Weights of a small contrastive audio-text model: text encoder norm rmsnorm, normuon at rate 0.0021.
Rows from block 2 of the text encoder, named by matrix and row number. Rows with one number belong to one neuron. Each number is 50 + 12 x the weight over its row's rms, rounded and kept within 0 to 99. All counts start at 0.
# fc1: MLP up (text_encoder.blocks.2.mlp.fc1.weight, 768x256), inputs 0-127
# fc2: MLP down (text_encoder.blocks.2.mlp.fc2.weight, 256x768, transposed), outputs 0-127
fc1.574:61 53 32 66 66 63 64 48 58 48 51 47 48 56 32 56 44 62 47 60 55 51 35 63 49 61 72 41 29 59 54 32 50 53 65 40 52 61 39 45 31 49 56 56 49 54 56 45 40 48 43 50 53 33 57 46 43 48 50 57 42 73 44 53 40 45 40 49 44 38 56 59 81 60 21 53 66 44 35 48 33 61 55 66 57 67 50 48 54 49 50 59 50 48 28 72 41 42 91 46 35 81 52 68 57 46 53 38 47 49 44 43 72 50 46 46 42 50 51 72 52 58 27 51 57 30 13 53
fc1.575:39 43 36 41 73 50 48 36 59 48 52 42 55 46 66 57 47 50 33 42 65 54 41 52 57 70 40 50 57 63 28 54 50 45 65 29 46 51 62 43 48 50 31 61 58 41 53 51 57 73 32 61 55 27 55 67 82 62 32 59 40 63 63 34 54 62 52 46 48 58 55 62 55 53 46 49 42 61 51 56 39 48 82 63 51 50 51 32 23 51 63 54 65 37 54 50 37 57 53 54 88 46 60 48 42 52 60 45 48 31 61 52 21 46 53 50 23 45 54 34 48 39 58 46 58 34 41 64
fc1.576:43 52 36 51 52 70 49 54 44 44 57 53 50 54 30 53 59 40 67 50 45 53 63 40 62 30 50 68 38 44 58 59 57 66 58 47 47 44 39 69 47 04 52 57 43 44 49 49 59 55 08 52 45 45 43 36 51 57 54 51 51 34 65 29 57 41 14 44 49 46 49 53 41 45 48 57 56 72 39 44 54 56 74 64 53 57 52 21 55 25 30 36 49 54 74 60 57 56 68 42 57 53 51 62 64 37 74 61 53 41 58 52 52 50 29 54 51 48 42 45 35 66 51 51 53 61 65 56
fc1.577:63 58 45 50 48 84 47 62 60 74 51 45 63 68 48 47 49 41 61 58 41 38 47 38 54 51 73 51 18 47 55 49 54 48 35 49 57 60 62 40 54 46 48 56 44 46 57 54 61 37 63 48 62 43 72 31 66 38 47 58 57 34 63 45 65 51 50 55 52 65 53 45 53 59 53 33 46 60 69 64 27 60 48 34 54 33 63 59 59 31 42 47 68 52 45 50 46 43 39 61 29 52 60 32 56 63 68 57 42 54 21 68 48 50 41 43 32 46 51 60 36 55 89 55 48 67 44 61
fc1.578:55 61 52 43 58 45 63 58 56 57 61 68 67 50 41 56 42 39 54 61 36 50 48 47 58 30 71 53 50 55 55 48 58 37 57 65 63 55 55 52 56 74 39 27 55 45 47 54 38 53 39 35 49 04 50 50 57 55 52 43 56 46 35 40 73 59 62 35 52 43 51 39 41 48 62 52 57 76 40 54 59 37 52 37 48 40 49 31 63 72 41 47 62 62 55 58 42 39 69 51 45 54 62 48 59 31 35 59 46 63 52 46 20 29 46 60 35 85 58 45 50 48 64 55 32 72 27 53
fc1.579:50 42 37 62 32 63 47 45 55 43 32 52 59 34 30 62 50 52 52 76 38 62 50 39 51 51 28 50 44 46 38 75 53 48 65 51 51 48 49 49 41 61 56 28 55 55 21 51 62 70 52 30 59 66 47 50 50 56 68 49 57 44 59 61 67 53 67 64 50 58 49 46 31 44 34 66 65 30 51 63 42 56 55 35 64 57 74 52 50 65 59 46 56 54 48 52 53 55 37 45 43 43 60 78 51 56 71 41 69 54 29 58 55 38 42 61 73 34 35 48 57 56 54 65 46 65 64 48
fc1.580:32 55 44 68 67 20 51 78 50 54 42 37 58 51 47 84 75 50 35 77 61 71 46 26 56 46 50 39 49 53 46 32 50 64 63 58 63 54 51 43 47 53 53 49 53 61 50 48 50 64 64 55 37 43 62 48 58 53 40 40 31 47 38 51 47 62 36 42 40 40 53 64 44 55 35 21 67 68 43 28 48 42 42 35 39 25 42 64 61 37 50 55 32 55 41 43 62 44 46 56 49 40 43 59 57 58 51 52 58 64 51 42 32 63 41 43 33 49 68 52 38 70 43 41 47 57 50 43
fc1.581:49 58 46 65 62 56 41 75 61 40 50 39 40 33 41 37 49 27 49 62 56 38 50 58 52 42 48 58 46 37 24 64 49 48 48 48 48 68 49 65 58 46 35 51 60 62 45 31 64 57 56 51 34 63 32 39 45 17 36 31 52 44 48 54 31 47 57 52 42 35 56 50 43 50 31 39 54 47 37 36 38 52 53 56 32 60 37 52 69 34 40 43 44 32 59 46 53 60 15 23 36 50 41 60 49 35 58 36 51 40 62 40 54 59 31 66 51 62 53 62 55 35 47 47 26 35 58 38
fc1.582:44 63 35 56 43 35 51 44 71 71 46 53 41 32 43 51 44 60 70 54 54 82 89 62 45 53 58 55 50 39 55 53 55 57 40 63 28 48 35 49 50 62 64 48 55 59 74 59 71 51 59 46 49 43 56 43 65 43 49 54 37 40 47 44 43 46 46 62 45 71 51 54 43 35 57 45 54 57 40 76 40 46 24 59 38 32 68 41 68 57 49 44 43 45 47 69 65 37 57 34 39 31 43 43 57 60 50 47 53 51 50 47 51 29 49 39 49 55 52 60 29 31 48 50 47 60 68 33
fc1.583:32 43 46 50 62 59 45 55 48 27 42 65 55 64 35 57 60 35 61 78 64 58 59 43 50 42 43 42 49 57 54 33 45 70 66 27 37 63 51 46 60 62 55 60 79 50 59 66 36 68 55 49 51 42 63 32 47 65 59 44 48 40 51 52 64 58 36 60 54 64 40 54 57 69 50 59 50 44 41 58 58 57 80 69 62 35 73 43 68 68 56 42 44 71 60 79 56 51 69 55 31 66 43 36 50 47 54 42 40 31 52 65 36 54 27 51 45 59 63 48 52 46 50 50 43 56 52 60
fc1.584:49 25 23 58 48 61 50 74 53 59 43 61 58 66 54 57 51 60 36 51 53 44 53 31 44 45 43 44 50 42 37 59 51 66 38 31 59 50 59 74 43 50 33 37 48 51 50 56 61 42 50 42 51 52 52 44 51 56 55 22 63 61 40 25 57 53 53 52 76 40 52 73 39 47 49 61 49 45 39 45 67 42 60 46 54 50 57 40 50 40 53 53 46 53 54 57 49 23 45 62 50 33 70 53 37 48 85 40 31 74 58 61 62 55 21 65 53 43 61 79 36 36 55 49 49 14 53 43
fc1.585:44 52 62 54 51 65 33 37 42 72 63 71 35 16 57 52 24 36 42 51 54 48 59 31 43 38 43 44 48 55 48 44 68 66 40 55 43 46 49 47 58 56 62 41 45 29 60 46 46 58 30 47 40 47 37 68 25 38 60 76 37 48 53 49 56 49 47 50 35 46 81 37 56 73 35 59 61 59 53 63 40 57 49 39 30 48 50 73 51 49 38 50 50 84 33 67 46 47 60 41 52 77 46 48 47 53 34 48 58 56 55 59 52 36 52 51 51 55 66 59 65 52 43 43 65 53 35 61
fc1.586:60 56 51 48 57 56 51 47 53 57 52 44 49 62 54 45 38 25 44 58 47 45 54 49 60 41 45 54 54 47 47 54 65 52 50 54 37 57 39 48 53 51 46 66 42 19 77 53 70 41 38 50 74 70 61 43 60 56 60 73 33 35 57 71 32 75 40 34 52 24 66 62 84 48 48 30 37 40 53 35 59 45 44 48 62 56 50 45 47 52 45 37 28 53 54 59 32 53 56 39 57 64 61 46 44 37 34 48 46 62 55 46 51 49 42 51 50 41 43 67 59 52 66 63 70 62 19 50
fc1.587:57 37 53 53 74 40 47 53 48 69 60 36 62 43 54 68 61 43 60 67 48 59 54 58 53 69 56 69 42 54 56 58 56 49 60 36 28 70 47 54 39 28 38 39 14 45 57 47 43 55 63 33 45 27 44 49 42 63 55 36 56 68 42 60 46 40 27 54 48 63 67 54 70 49 48 69 39 50 52 84 35 58 52 35 53 51 61 58 40 64 44 41 48 59 50 62 50 50 74 50 64 45 44 29 51 37 65 49 61 52 43 45 44 69 54 53 54 51 55 53 47 60 29 53 56 44 47 33
fc1.588:49 54 50 36 51 40 51 47 35 29 62 73 55 52 50 34 58 52 43 53 51 26 39 48 52 35 42 42 51 59 56 65 68 40 25 54 41 58 49 36 46 54 46 33 29 52 37 46 50 36 38 46 48 36 42 60 38 52 52 42 45 57 51 74 81 60 52 50 60 49 54 47 66 74 38 35 36 40 49 58 66 50 44 58 43 49 38 46 18 42 51 74 45 49 35 55 45 58 45 44 53 59 42 58 53 46 35 56 53 48 47 44 21 52 53 70 43 68 42 40 45 42 52 52 59 73 48 59
fc1.589:20 67 65 50 43 21 50 53 52 48 56 52 39 36 63 57 49 57 44 79 50 57 42 43 37 53 46 60 56 46 53 50 39 53 38 51 55 31 52 48 16 40 57 40 53 56 50 38 40 53 43 58 52 12 42 50 54 50 55 25 46 51 59 25 38 44 40 50 53 41 42 50 36 68 53 48 58 61 45 50 41 57 50 69 59 58 37 55 47 58 41 68 65 53 37 55 60 68 42 55 53 53 58 15 48 40 47 40 47 47 48 50 63 52 61 40 44 51 53 51 59 33 31 25 20 44 70 51
fc1.590:51 39 41 58 39 52 41 52 60 66 55 67 48 51 57 28 22 20 48 51 50 43 53 48 43 66 66 41 85 59 35 53 49 33 22 63 55 62 35 30 40 64 63 51 62 22 63 37 69 51 49 34 49 59 36 40 54 52 29 23 51 57 46 50 52 43 35 44 51 48 87 57 56 56 53 63 62 66 70 77 54 54 46 41 33 52 53 51 47 48 65 50 75 50 53 55 54 47 53 61 47 51 08 33 52 51 54 44 52 51 43 33 31 70 52 50 47 52 58 37 54 54 59 47 49 59 54 35
fc1.591:41 49 45 46 62 42 32 31 57 53 53 44 24 48 54 78 64 29 56 47 60 52 48 41 31 66 66 56 41 54 57 44 35 49 59 50 30 57 48 58 43 49 29 46 41 79 57 49 45 42 54 48 56 53 51 41 34 76 66 56 37 33 48 62 52 37 32 55 25 38 33 40 55 74 38 52 61 49 66 33 51 53 41 51 81 57 40 51 44 56 57 40 69 33 42 58 62 53 47 59 50 56 50 73 44 38 48 46 55 57 40 43 45 49 43 37 32 64 32 53 37 31 40 52 60 58 65 54
fc1.592:43 49 40 57 49 39 33 51 46 64 42 40 85 68 27 51 45 56 56 58 48 60 64 50 48 64 29 52 33 45 54 48 67 38 68 29 65 82 69 51 52 68 61 64 57 61 56 27 63 53 66 22 54 44 52 57 32 46 52 17 53 45 58 60 60 47 46 50 28 63 36 49 41 49 57 29 54 38 59 60 53 62 50 39 27 46 36 52 29 57 50 47 53 57 41 43 50 39 61 73 51 60 65 35 78 57 51 48 61 48 69 47 45 58 31 40 42 53 67 64 41 47 38 39 32 51 51 61
fc1.593:48 53 54 42 63 46 53 50 34 43 31 26 50 39 62 62 47 51 46 58 63 66 81 48 51 48 71 44 43 70 40 45 62 73 51 56 50 22 57 41 22 39 52 39 51 46 35 75 44 52 51 52 53 33 33 60 59 41 55 47 17 44 51 48 51 48 58 51 66 41 47 50 65 47 27 69 59 55 52 28 62 59 52 37 58 29 49 49 60 55 51 48 47 51 44 28 45 59 52 41 44 53 34 47 46 26 50 49 57 63 34 51 75 47 52 62 48 65 59 41 28 60 44 45 51 50 52 56
fc1.594:53 38 68 42 71 51 51 50 47 62 47 44 40 50 46 77 48 43 36 33 63 41 72 36 48 69 55 35 44 53 75 45 61 55 55 41 19 58 32 40 75 50 50 49 64 49 55 55 71 58 35 52 44 34 54 42 33 60 70 61 35 43 53 52 53 45 51 41 51 48 50 40 44 64 37 43 56 50 43 86 57 71 62 67 49 69 38 48 30 57 70 41 72 48 66 37 82 47 58 58 47 72 49 52 41 41 73 48 51 35 48 58 45 39 74 61 47 47 54 57 37 54 54 48 33 68 46 40
fc1.595:48 73 59 51 61 50 76 64 57 38 49 59 46 44 44 36 27 25 47 71 51 50 43 56 53 50 39 53 62 53 46 32 48 50 51 54 63 54 46 42 47 66 43 50 31 52 58 49 48 60 17 38 70 38 58 59 41 50 40 55 43 53 44 35 47 51 54 44 54 55 63 47 38 60 28 47 69 60 46 42 38 35 51 75 35 64 55 64 51 63 35 56 57 77 49 36 50 53 55 55 58 43 66 56 54 44 46 63 60 69 49 48 37 54 40 36 43 83 51 70 52 62 45 53 32 77 59 65
fc1.596:44 49 68 73 51 47 52 34 55 26 52 56 63 59 84 47 57 57 60 42 64 70 65 55 47 58 51 60 49 64 51 64 43 45 39 50 49 16 31 49 40 53 49 57 47 56 31 38 53 53 49 48 71 61 43 52 27 51 44 25 52 49 60 39 45 61 50 30 58 55 53 41 62 77 32 48 61 47 50 50 44 65 78 30 45 30 47 45 30 58 52 58 53 48 55 59 20 50 50 49 55 56 68 34 27 39 36 50 63 33 66 29 40 40 70 50 49 63 52 56 46 45 50 49 53 40 38 85
fc1.597:61 56 18 52 33 51 37 50 60 43 64 66 55 39 60 58 53 52 52 46 48 44 48 65 57 61 50 41 57 50 59 44 27 31 68 33 34 59 44 21 28 53 52 47 33 56 59 54 59 50 46 51 54 37 55 45 42 57 52 56 44 38 55 60 47 38 50 39 27 46 53 51 33 50 51 59 52 48 34 43 28 57 40 38 42 52 76 52 49 37 50 49 33 40 68 70 51 63 62 58 29 31 35 57 41 63 60 60 52 58 34 51 49 34 72 57 58 51 40 37 44 48 44 71 46 37 49 50
fc1.598:43 71 29 47 68 44 37 60 39 46 33 50 39 38 54 49 61 42 51 59 58 61 47 32 32 41 34 56 54 51 47 48 51 51 46 50 53 64 45 32 50 42 53 51 55 25 68 57 40 35 45 36 74 36 46 31 52 40 49 41 62 53 46 22 44 53 54 47 41 60 44 40 69 65 47 41 43 35 43 37 41 44 55 57 28 47 40 45 40 62 41 41 42 72 39 44 51 59 56 44 45 45 70 25 46 46 38 43 46 44 48 59 39 45 51 49 39 55 72 56 58 39 61 18 46 63 49 39
fc1.599:53 70 50 38 42 59 45 31 33 57 63 32 57 37 54 51 56 48 38 63 82 54 52 65 39 53 34 61 21 69 28 61 52 55 46 45 34 73 49 34 59 39 42 37 41 54 49 58 50 50 50 51 56 51 27 47 39 48 58 34 53 40 49 60 45 51 36 64 52 24 41 58 52 80 46 50 86 50 59 52 35 59 34 52 52 62 63 52 64 61 52 29 43 58 42 61 35 62 60 52 47 43 51 54 49 51 46 52 34 42 36 30 72 68 49 54 46 69 57 54 37 58 23 64 51 67 51 47
fc1.600:58 64 16 54 58 47 49 51 54 34 67 45 47 59 48 38 51 42 45 56 41 53 43 43 49 54 28 33 62 47 54 54 32 49 38 45 55 56 46 41 54 80 37 44 50 54 41 60 69 46 62 45 51 37 52 49 42 56 45 49 45 39 85 33 60 68 45 50 52 50 55 66 40 36 39 47 50 54 54 48 43 29 33 55 58 46 46 59 35 68 49 47 59 35 81 68 50 40 55 51 50 39 45 48 66 59 39 48 63 47 59 36 53 69 43 55 46 51 59 73 56 10 56 54 51 78 72 65
fc2.574:48 39 65 57 29 49 69 67 56 37 37 52 72 41 50 41 62 46 43 67 48 48 55 63 56 55 52 25 42 51 54 60 42 49 29 49 52 96 46 47 37 58 60 36 65 54 34 64 47 43 50 58 49 50 62 63 48 43 66 46 49 61 76 29 63 64 63 59 67 40 40 47 19 48 45 45 66 62 34 48 58 36 56 72 50 62 65 64 32 48 42 67 40 56 60 60 64 62 45 35 34 63 50 62 91 70 80 56 44 53 78 51 50 42 44 56 45 49 51 63 51 40 63 46 50 46 72 53
fc2.575:71 48 53 35 61 33 76 59 52 35 51 44 58 51 72 80 43 69 53 46 57 58 42 71 60 50 51 54 45 47 45 54 43 35 57 51 42 72 53 56 40 55 48 35 39 38 51 51 41 26 50 68 61 46 67 37 40 47 41 45 65 36 67 48 57 25 61 58 71 57 70 62 63 65 44 51 43 65 76 59 39 58 53 58 55 34 54 60 43 54 52 52 39 53 48 50 48 62 49 56 42 39 60 73 55 47 35 41 41 61 49 37 47 31 51 36 27 55 62 69 64 53 51 36 39 59 57 40
fc2.576:47 53 45 56 47 35 53 28 48 66 46 43 33 48 44 57 47 45 51 54 49 28 27 65 47 30 48 68 40 45 49 51 41 61 53 80 50 33 51 53 30 40 51 47 56 37 48 50 51 80 28 66 51 42 35 33 52 46 38 28 49 54 50 42 52 61 41 31 25 65 47 44 46 47 70 58 46 55 50 39 65 53 57 48 51 51 50 45 65 09 39 58 54 50 20 62 48 54 46 33 37 51 35 60 61 48 62 36 64 50 71 44 64 52 68 50 54 60 46 42 52 58 51 34 48 43 51 32
fc2.577:50 28 47 46 68 63 32 35 52 46 03 43 46 54 36 50 78 58 34 46 50 57 65 21 61 38 57 35 53 61 34 44 49 50 49 61 51 52 37 46 30 47 12 47 40 50 51 62 45 63 51 59 47 68 39 54 42 61 61 53 54 33 52 51 49 58 71 61 65 27 38 53 51 31 43 32 40 63 48 40 32 29 48 48 46 50 59 35 48 74 74 34 34 41 54 43 39 64 52 51 57 63 48 51 47 48 44 36 48 50 26 55 50 59 18 33 68 39 54 48 65 40 73 43 30 57 53 45
fc2.578:57 45 46 68 50 35 51 34 52 36 48 37 48 47 47 15 50 49 63 44 54 54 50 56 40 47 37 47 80 43 64 42 32 64 62 52 43 52 48 61 52 41 32 32 51 62 50 64 52 48 61 59 49 61 47 65 46 68 51 47 55 62 47 35 51 39 52 49 52 73 51 42 40 40 47 59 50 67 45 62 36 34 46 31 30 69 45 50 48 88 45 50 60 50 35 45 75 59 56 41 52 25 57 46 20 55 52 44 21 45 64 48 58 66 50 79 46 59 54 64 62 52 50 70 33 53 55 54
fc2.579:53 46 32 34 19 51 51 45 54 50 54 22 80 40 40 51 51 85 46 43 16 42 55 61 52 51 47 49 54 41 58 54 34 57 48 49 59 49 51 51 49 52 48 50 52 57 51 40 48 48 53 48 57 52 56 48 42 49 47 66 54 38 47 51 33 41 48 47 44 61 71 45 31 47 39 55 65 40 43 50 53 52 51 45 61 45 67 19 73 56 42 45 56 64 74 69 42 31 25 50 58 52 50 54 64 49 63 36 39 41 29 58 48 38 65 49 82 44 41 34 47 52 59 54 51 51 57 41
fc2.580:52 31 51 52 64 19 27 50 46 51 51 49 54 53 47 49 40 42 54 77 41 62 46 68 66 54 50 47 49 35 49 39 56 56 53 58 41 45 74 59 45 41 62 62 49 54 42 34 54 37 43 74 51 50 59 24 54 24 56 61 48 63 50 54 41 55 59 41 44 54 39 70 67 51 37 52 43 61 46 59 57 52 60 62 41 51 53 39 36 61 62 54 38 40 69 26 60 47 72 62 56 71 48 51 56 38 42 45 51 64 79 50 39 21 38 50 60 55 40 33 50 53 71 72 40 42 42 49
fc2.581:44 46 65 69 67 70 54 45 22 57 47 59 49 55 48 53 91 64 47 35 59 41 48 55 46 39 19 48 51 33 55 62 50 54 28 49 48 46 51 49 59 47 57 45 32 62 39 57 36 49 67 40 51 47 61 65 49 46 88 40 60 64 55 37 46 57 64 43 53 27 34 56 48 50 50 60 36 64 37 38 33 58 34 60 51 65 45 69 61 79 35 61 51 41 55 44 85 55 44 46 53 49 26 50 54 49 60 62 45 53 52 53 32 75 54 59 50 59 61 52 52 49 53 30 50 48 69 50
fc2.582:51 48 51 53 27 51 77 48 42 44 37 19 49 59 53 41 58 48 56 37 57 58 49 32 26 42 50 51 62 44 29 38 33 51 29 41 41 43 56 44 36 32 67 61 47 52 54 38 57 44 40 45 34 59 38 34 51 42 51 62 47 39 53 56 53 48 50 68 50 33 70 69 51 21 41 47 41 33 59 57 51 12 53 55 46 40 63 42 37 85 34 56 53 56 48 51 43 65 47 56 50 69 65 52 41 47 55 45 40 60 26 55 91 47 57 42 41 51 43 54 13 45 50 50 64 50 46 60
fc2.583:51 52 45 47 34 39 39 41 36 54 64 74 48 79 48 61 36 30 35 50 50 61 69 54 39 56 19 43 51 52 57 57 69 40 48 36 55 53 57 47 50 64 50 38 51 64 46 59 44 26 50 69 36 71 38 53 60 31 82 62 51 26 39 53 55 53 56 50 45 51 38 53 45 43 55 59 29 46 46 28 35 51 69 51 42 28 55 45 50 61 24 52 66 68 41 56 79 53 66 54 53 63 24 40 65 39 65 56 51 50 50 38 40 54 18 48 42 61 62 69 48 80 47 46 28 67 55 36
fc2.584:48 44 66 32 41 49 47 69 56 52 64 56 69 50 42 38 52 53 50 53 51 50 32 53 49 58 76 49 42 75 50 50 54 33 36 42 53 35 50 45 41 54 57 52 44 30 60 51 79 25 55 51 67 39 23 60 43 44 47 30 55 33 66 26 53 50 54 44 34 20 44 56 46 60 21 32 43 71 39 46 54 51 35 75 47 55 44 16 44 44 45 54 44 34 46 55 46 26 36 28 57 34 46 67 71 53 37 54 39 57 59 43 45 50 56 69 32 40 59 33 55 42 50 48 48 28 49 45
fc2.585:75 60 61 43 38 63 86 29 50 67 34 80 51 37 48 37 51 67 39 20 44 59 76 68 36 50 43 38 54 47 42 57 51 44 43 75 42 44 35 53 50 34 41 53 43 49 51 53 50 57 53 42 41 61 59 56 43 56 38 59 49 54 66 51 50 50 59 74 26 63 47 32 50 55 45 48 59 55 62 53 50 58 71 57 46 36 53 59 50 44 49 50 30 42 73 52 33 52 47 50 46 52 59 32 61 66 50 34 48 44 65 53 43 59 53 49 62 71 49 37 60 60 40 49 45 62 51 68
fc2.586:35 55 62 66 40 49 47 54 39 42 44 50 51 67 62 28 54 50 50 49 46 39 54 55 59 53 51 49 38 51 50 54 23 36 35 62 29 46 45 67 53 52 43 46 46 37 47 52 38 42 36 55 68 59 51 56 70 75 57 54 62 59 63 60 50 58 46 38 57 39 49 68 49 58 67 50 80 33 49 49 47 50 42 53 47 77 61 61 43 55 55 63 42 43 62 50 59 63 46 37 66 41 50 59 67 89 49 45 55 33 52 53 66 41 60 52 22 51 64 58 25 53 68 63 51 38 35 53
fc2.587:52 28 72 66 65 37 55 59 48 56 51 56 55 58 54 31 40 69 55 55 50 59 51 65 42 50 43 46 46 53 45 64 48 49 53 42 54 32 40 52 37 28 57 31 20 49 54 47 32 31 44 43 46 38 64 21 70 08 33 37 55 58 49 71 79 45 42 50 27 46 50 67 42 22 53 64 27 46 54 31 41 49 45 55 35 31 56 47 56 40 40 58 52 64 60 60 39 60 52 56 67 46 50 15 58 37 55 58 47 54 51 53 68 49 61 36 58 53 43 51 49 46 45 31 59 35 54 38
fc2.588:54 53 43 41 52 55 15 47 51 41 71 60 48 63 33 45 55 72 67 42 60 70 51 58 44 25 35 40 42 58 62 77 59 23 46 66 47 62 64 53 68 60 50 61 52 59 27 72 48 39 39 72 50 67 59 58 47 51 46 67 55 44 55 57 33 32 67 49 56 49 59 40 39 49 25 36 66 64 48 52 61 50 50 53 64 35 53 54 43 43 43 46 46 42 48 49 77 48 48 63 55 71 33 46 44 38 24 30 55 17 66 47 63 63 62 54 50 31 49 43 42 58 42 56 54 31 51 47
fc2.589:36 42 45 68 47 29 63 52 42 62 44 39 62 30 40 50 44 70 55 49 51 48 44 75 24 64 51 53 66 47 68 41 50 41 66 51 77 33 56 52 35 51 42 49 51 55 44 46 47 45 64 45 55 43 26 52 56 64 29 55 62 44 52 50 48 67 49 39 54 73 52 29 41 55 50 56 51 56 41 52 50 41 45 55 60 52 62 65 39 77 43 51 53 48 56 49 51 51 54 35 52 61 58 34 63 55 46 48 51 33 59 57 48 62 53 61 52 42 41 47 54 41 52 45 23 52 60 36
fc2.590:65 46 65 42 66 30 47 55 44 44 50 54 68 54 50 36 39 42 45 52 57 69 21 59 53 69 66 48 49 55 59 53 47 60 15 32 54 53 60 28 43 63 66 33 50 41 44 54 66 21 53 48 47 48 37 52 48 53 40 25 49 42 72 58 58 22 47 46 51 69 58 48 60 74 27 72 50 55 51 55 43 52 50 50 47 58 19 56 43 45 53 69 60 82 44 44 51 53 49 54 40 55 34 48 49 42 52 57 29 62 52 08 43 51 53 25 48 51 53 52 53 53 46 47 76 56 45 46
fc2.591:47 50 64 80 42 51 39 50 51 68 57 50 55 50 72 67 49 56 79 53 37 70 40 55 25 58 62 54 35 48 53 49 43 49 53 52 71 57 83 56 56 47 52 61 48 44 38 47 58 47 60 66 35 55 55 33 50 51 43 52 33 55 51 33 67 27 50 58 35 47 20 78 55 47 53 58 51 50 29 47 37 56 34 38 38 28 53 44 56 34 50 36 60 36 58 46 49 60 66 38 58 48 24 55 37 50 45 30 44 50 92 52 56 51 60 35 50 65 47 48 34 49 50 48 72 33 39 71
fc2.592:56 36 39 55 52 49 40 46 58 42 33 56 51 57 60 64 43 52 45 48 35 38 53 57 34 64 56 65 55 47 56 57 63 26 48 43 73 40 54 52 45 41 35 30 50 69 42 74 50 44 46 46 61 16 55 24 39 34 59 67 57 69 57 55 51 47 56 52 68 58 51 29 50 55 73 62 24 36 42 30 55 58 48 70 79 37 42 33 63 48 54 44 23 64 50 38 80 68 51 31 80 69 40 17 47 69 46 47 58 69 46 50 55 51 56 37 40 50 40 60 52 61 65 55 57 47 46 41
fc2.593:52 33 50 70 56 52 70 42 39 73 42 56 46 51 57 68 53 50 49 49 61 68 66 41 41 46 48 45 69 50 49 36 50 48 54 59 53 47 54 56 36 53 45 45 56 71 32 68 43 68 38 29 48 30 30 53 58 59 30 60 38 68 23 52 75 53 48 41 50 37 40 40 43 65 42 55 60 61 25 81 54 48 64 37 40 37 72 33 62 34 48 52 61 37 44 57 48 67 49 47 55 71 59 62 78 31 37 44 49 52 42 47 53 57 60 52 39 46 71 64 42 41 51 41 46 35 47 48
fc2.594:52 44 65 49 42 50 52 57 48 55 38 36 45 49 45 63 58 51 27 71 77 87 67 50 44 40 59 35 66 24 48 49 39 67 45 49 48 40 60 49 35 38 47 51 57 24 40 34 48 44 26 53 35 43 42 63 14 61 54 57 50 57 53 67 45 51 33 51 56 47 49 25 65 53 55 52 50 57 26 48 45 43 65 30 60 48 37 36 39 45 32 42 52 62 47 19 41 56 57 53 58 40 47 47 52 37 38 58 51 46 54 50 54 54 46 59 33 51 52 47 43 55 35 60 46 57 45 75
fc2.595:49 51 59 55 49 58 49 50 51 60 35 59 50 54 48 45 63 44 59 57 50 41 46 35 49 85 38 65 79 49 33 51 34 58 34 48 61 51 51 41 50 50 46 41 40 51 52 16 50 49 41 50 50 44 41 55 28 50 48 47 54 45 79 28 53 24 55 51 77 46 79 47 49 50 57 41 59 61 36 22 12 52 54 51 45 48 57 59 51 59 45 49 51 42 48 42 52 45 50 50 47 50 63 49 74 64 50 51 57 69 50 41 50 52 40 50 52 93 51 66 50 61 46 51 50 44 50 57
fc2.596:63 47 72 55 74 47 53 80 55 56 35 54 45 34 50 41 49 47 54 56 48 51 38 53 50 48 46 48 51 60 65 60 34 23 57 55 68 36 57 53 56 54 66 57 46 38 33 52 23 47 13 68 38 38 56 77 43 62 38 36 49 54 39 61 81 48 48 36 64 60 55 50 40 56 63 53 60 59 67 44 59 58 41 35 63 51 48 73 53 55 49 50 48 55 54 67 65 69 68 59 61 55 53 60 66 52 53 55 21 33 66 47 45 54 59 50 73 41 49 54 44 68 63 39 42 58 54 50
fc2.597:42 59 62 46 51 40 60 48 36 58 36 23 63 51 53 55 57 58 40 43 59 58 47 47 53 48 39 59 40 48 63 46 52 50 53 62 51 49 63 47 43 67 75 52 58 65 52 58 67 24 60 28 63 15 38 52 45 63 35 39 58 60 49 48 56 21 39 52 57 50 47 29 48 63 48 46 36 52 74 42 44 56 48 51 52 49 44 61 58 41 57 76 30 76 39 26 61 41 51 32 71 67 66 51 88 54 41 43 78 40 52 51 49 50 51 53 46 50 63 53 54 58 69 40 56 50 74 18
fc2.598:66 50 49 54 46 65 51 52 70 58 38 62 51 57 64 71 41 43 44 32 53 31 61 38 46 76 50 65 47 32 50 53 25 57 62 49 62 51 48 52 37 56 61 39 36 49 48 57 33 38 49 43 45 41 46 49 51 55 36 53 79 70 50 46 50 29 19 53 48 49 49 44 45 75 51 47 31 46 43 52 59 33 42 50 25 43 54 46 31 51 40 42 82 49 63 51 46 45 51 43 69 53 55 30 36 27 50 55 50 47 54 52 41 76 24 53 34 47 56 38 41 53 85 64 52 36 51 54
fc2.599:38 58 40 51 30 80 52 54 33 83 35 59 53 46 37 30 51 53 28 45 52 58 52 74 48 49 62 48 50 36 25 48 51 57 28 60 30 39 48 41 25 40 45 50 52 54 95 38 41 39 50 54 75 50 47 46 53 53 53 42 44 62 63 66 70 50 48 40 41 49 49 36 49 55 51 56 61 49 47 48 58 64 46 36 66 22 64 54 51 47 68 43 51 49 55 53 34 54 49 51 49 50 46 49 64 49 44 67 45 35 61 57 47 45 42 50 48 59 47 49 53 43 20 58 44 59 54 48
fc2.600:44 47 57 58 39 51 45 70 53 45 52 57 59 45 27 50 63 48 60 36 71 44 60 42 57 53 66 35 50 61 66 42 48 60 50 47 58 52 46 52 47 44 55 27 41 43 54 66 41 42 52 58 69 60 52 79 43 50 56 52 49 46 52 54 47 68 47 55 45 48 59 12 37 45 40 53 75 39 49 39 32 44 51 56 53 49 38 70 44 75 56 30 68 35 33 67 54 39 47 41 67 41 59 53 91 57 60 38 51 60 57 49 57 56 24 51 32 57 54 40 23 23 28 49 58 48 44 21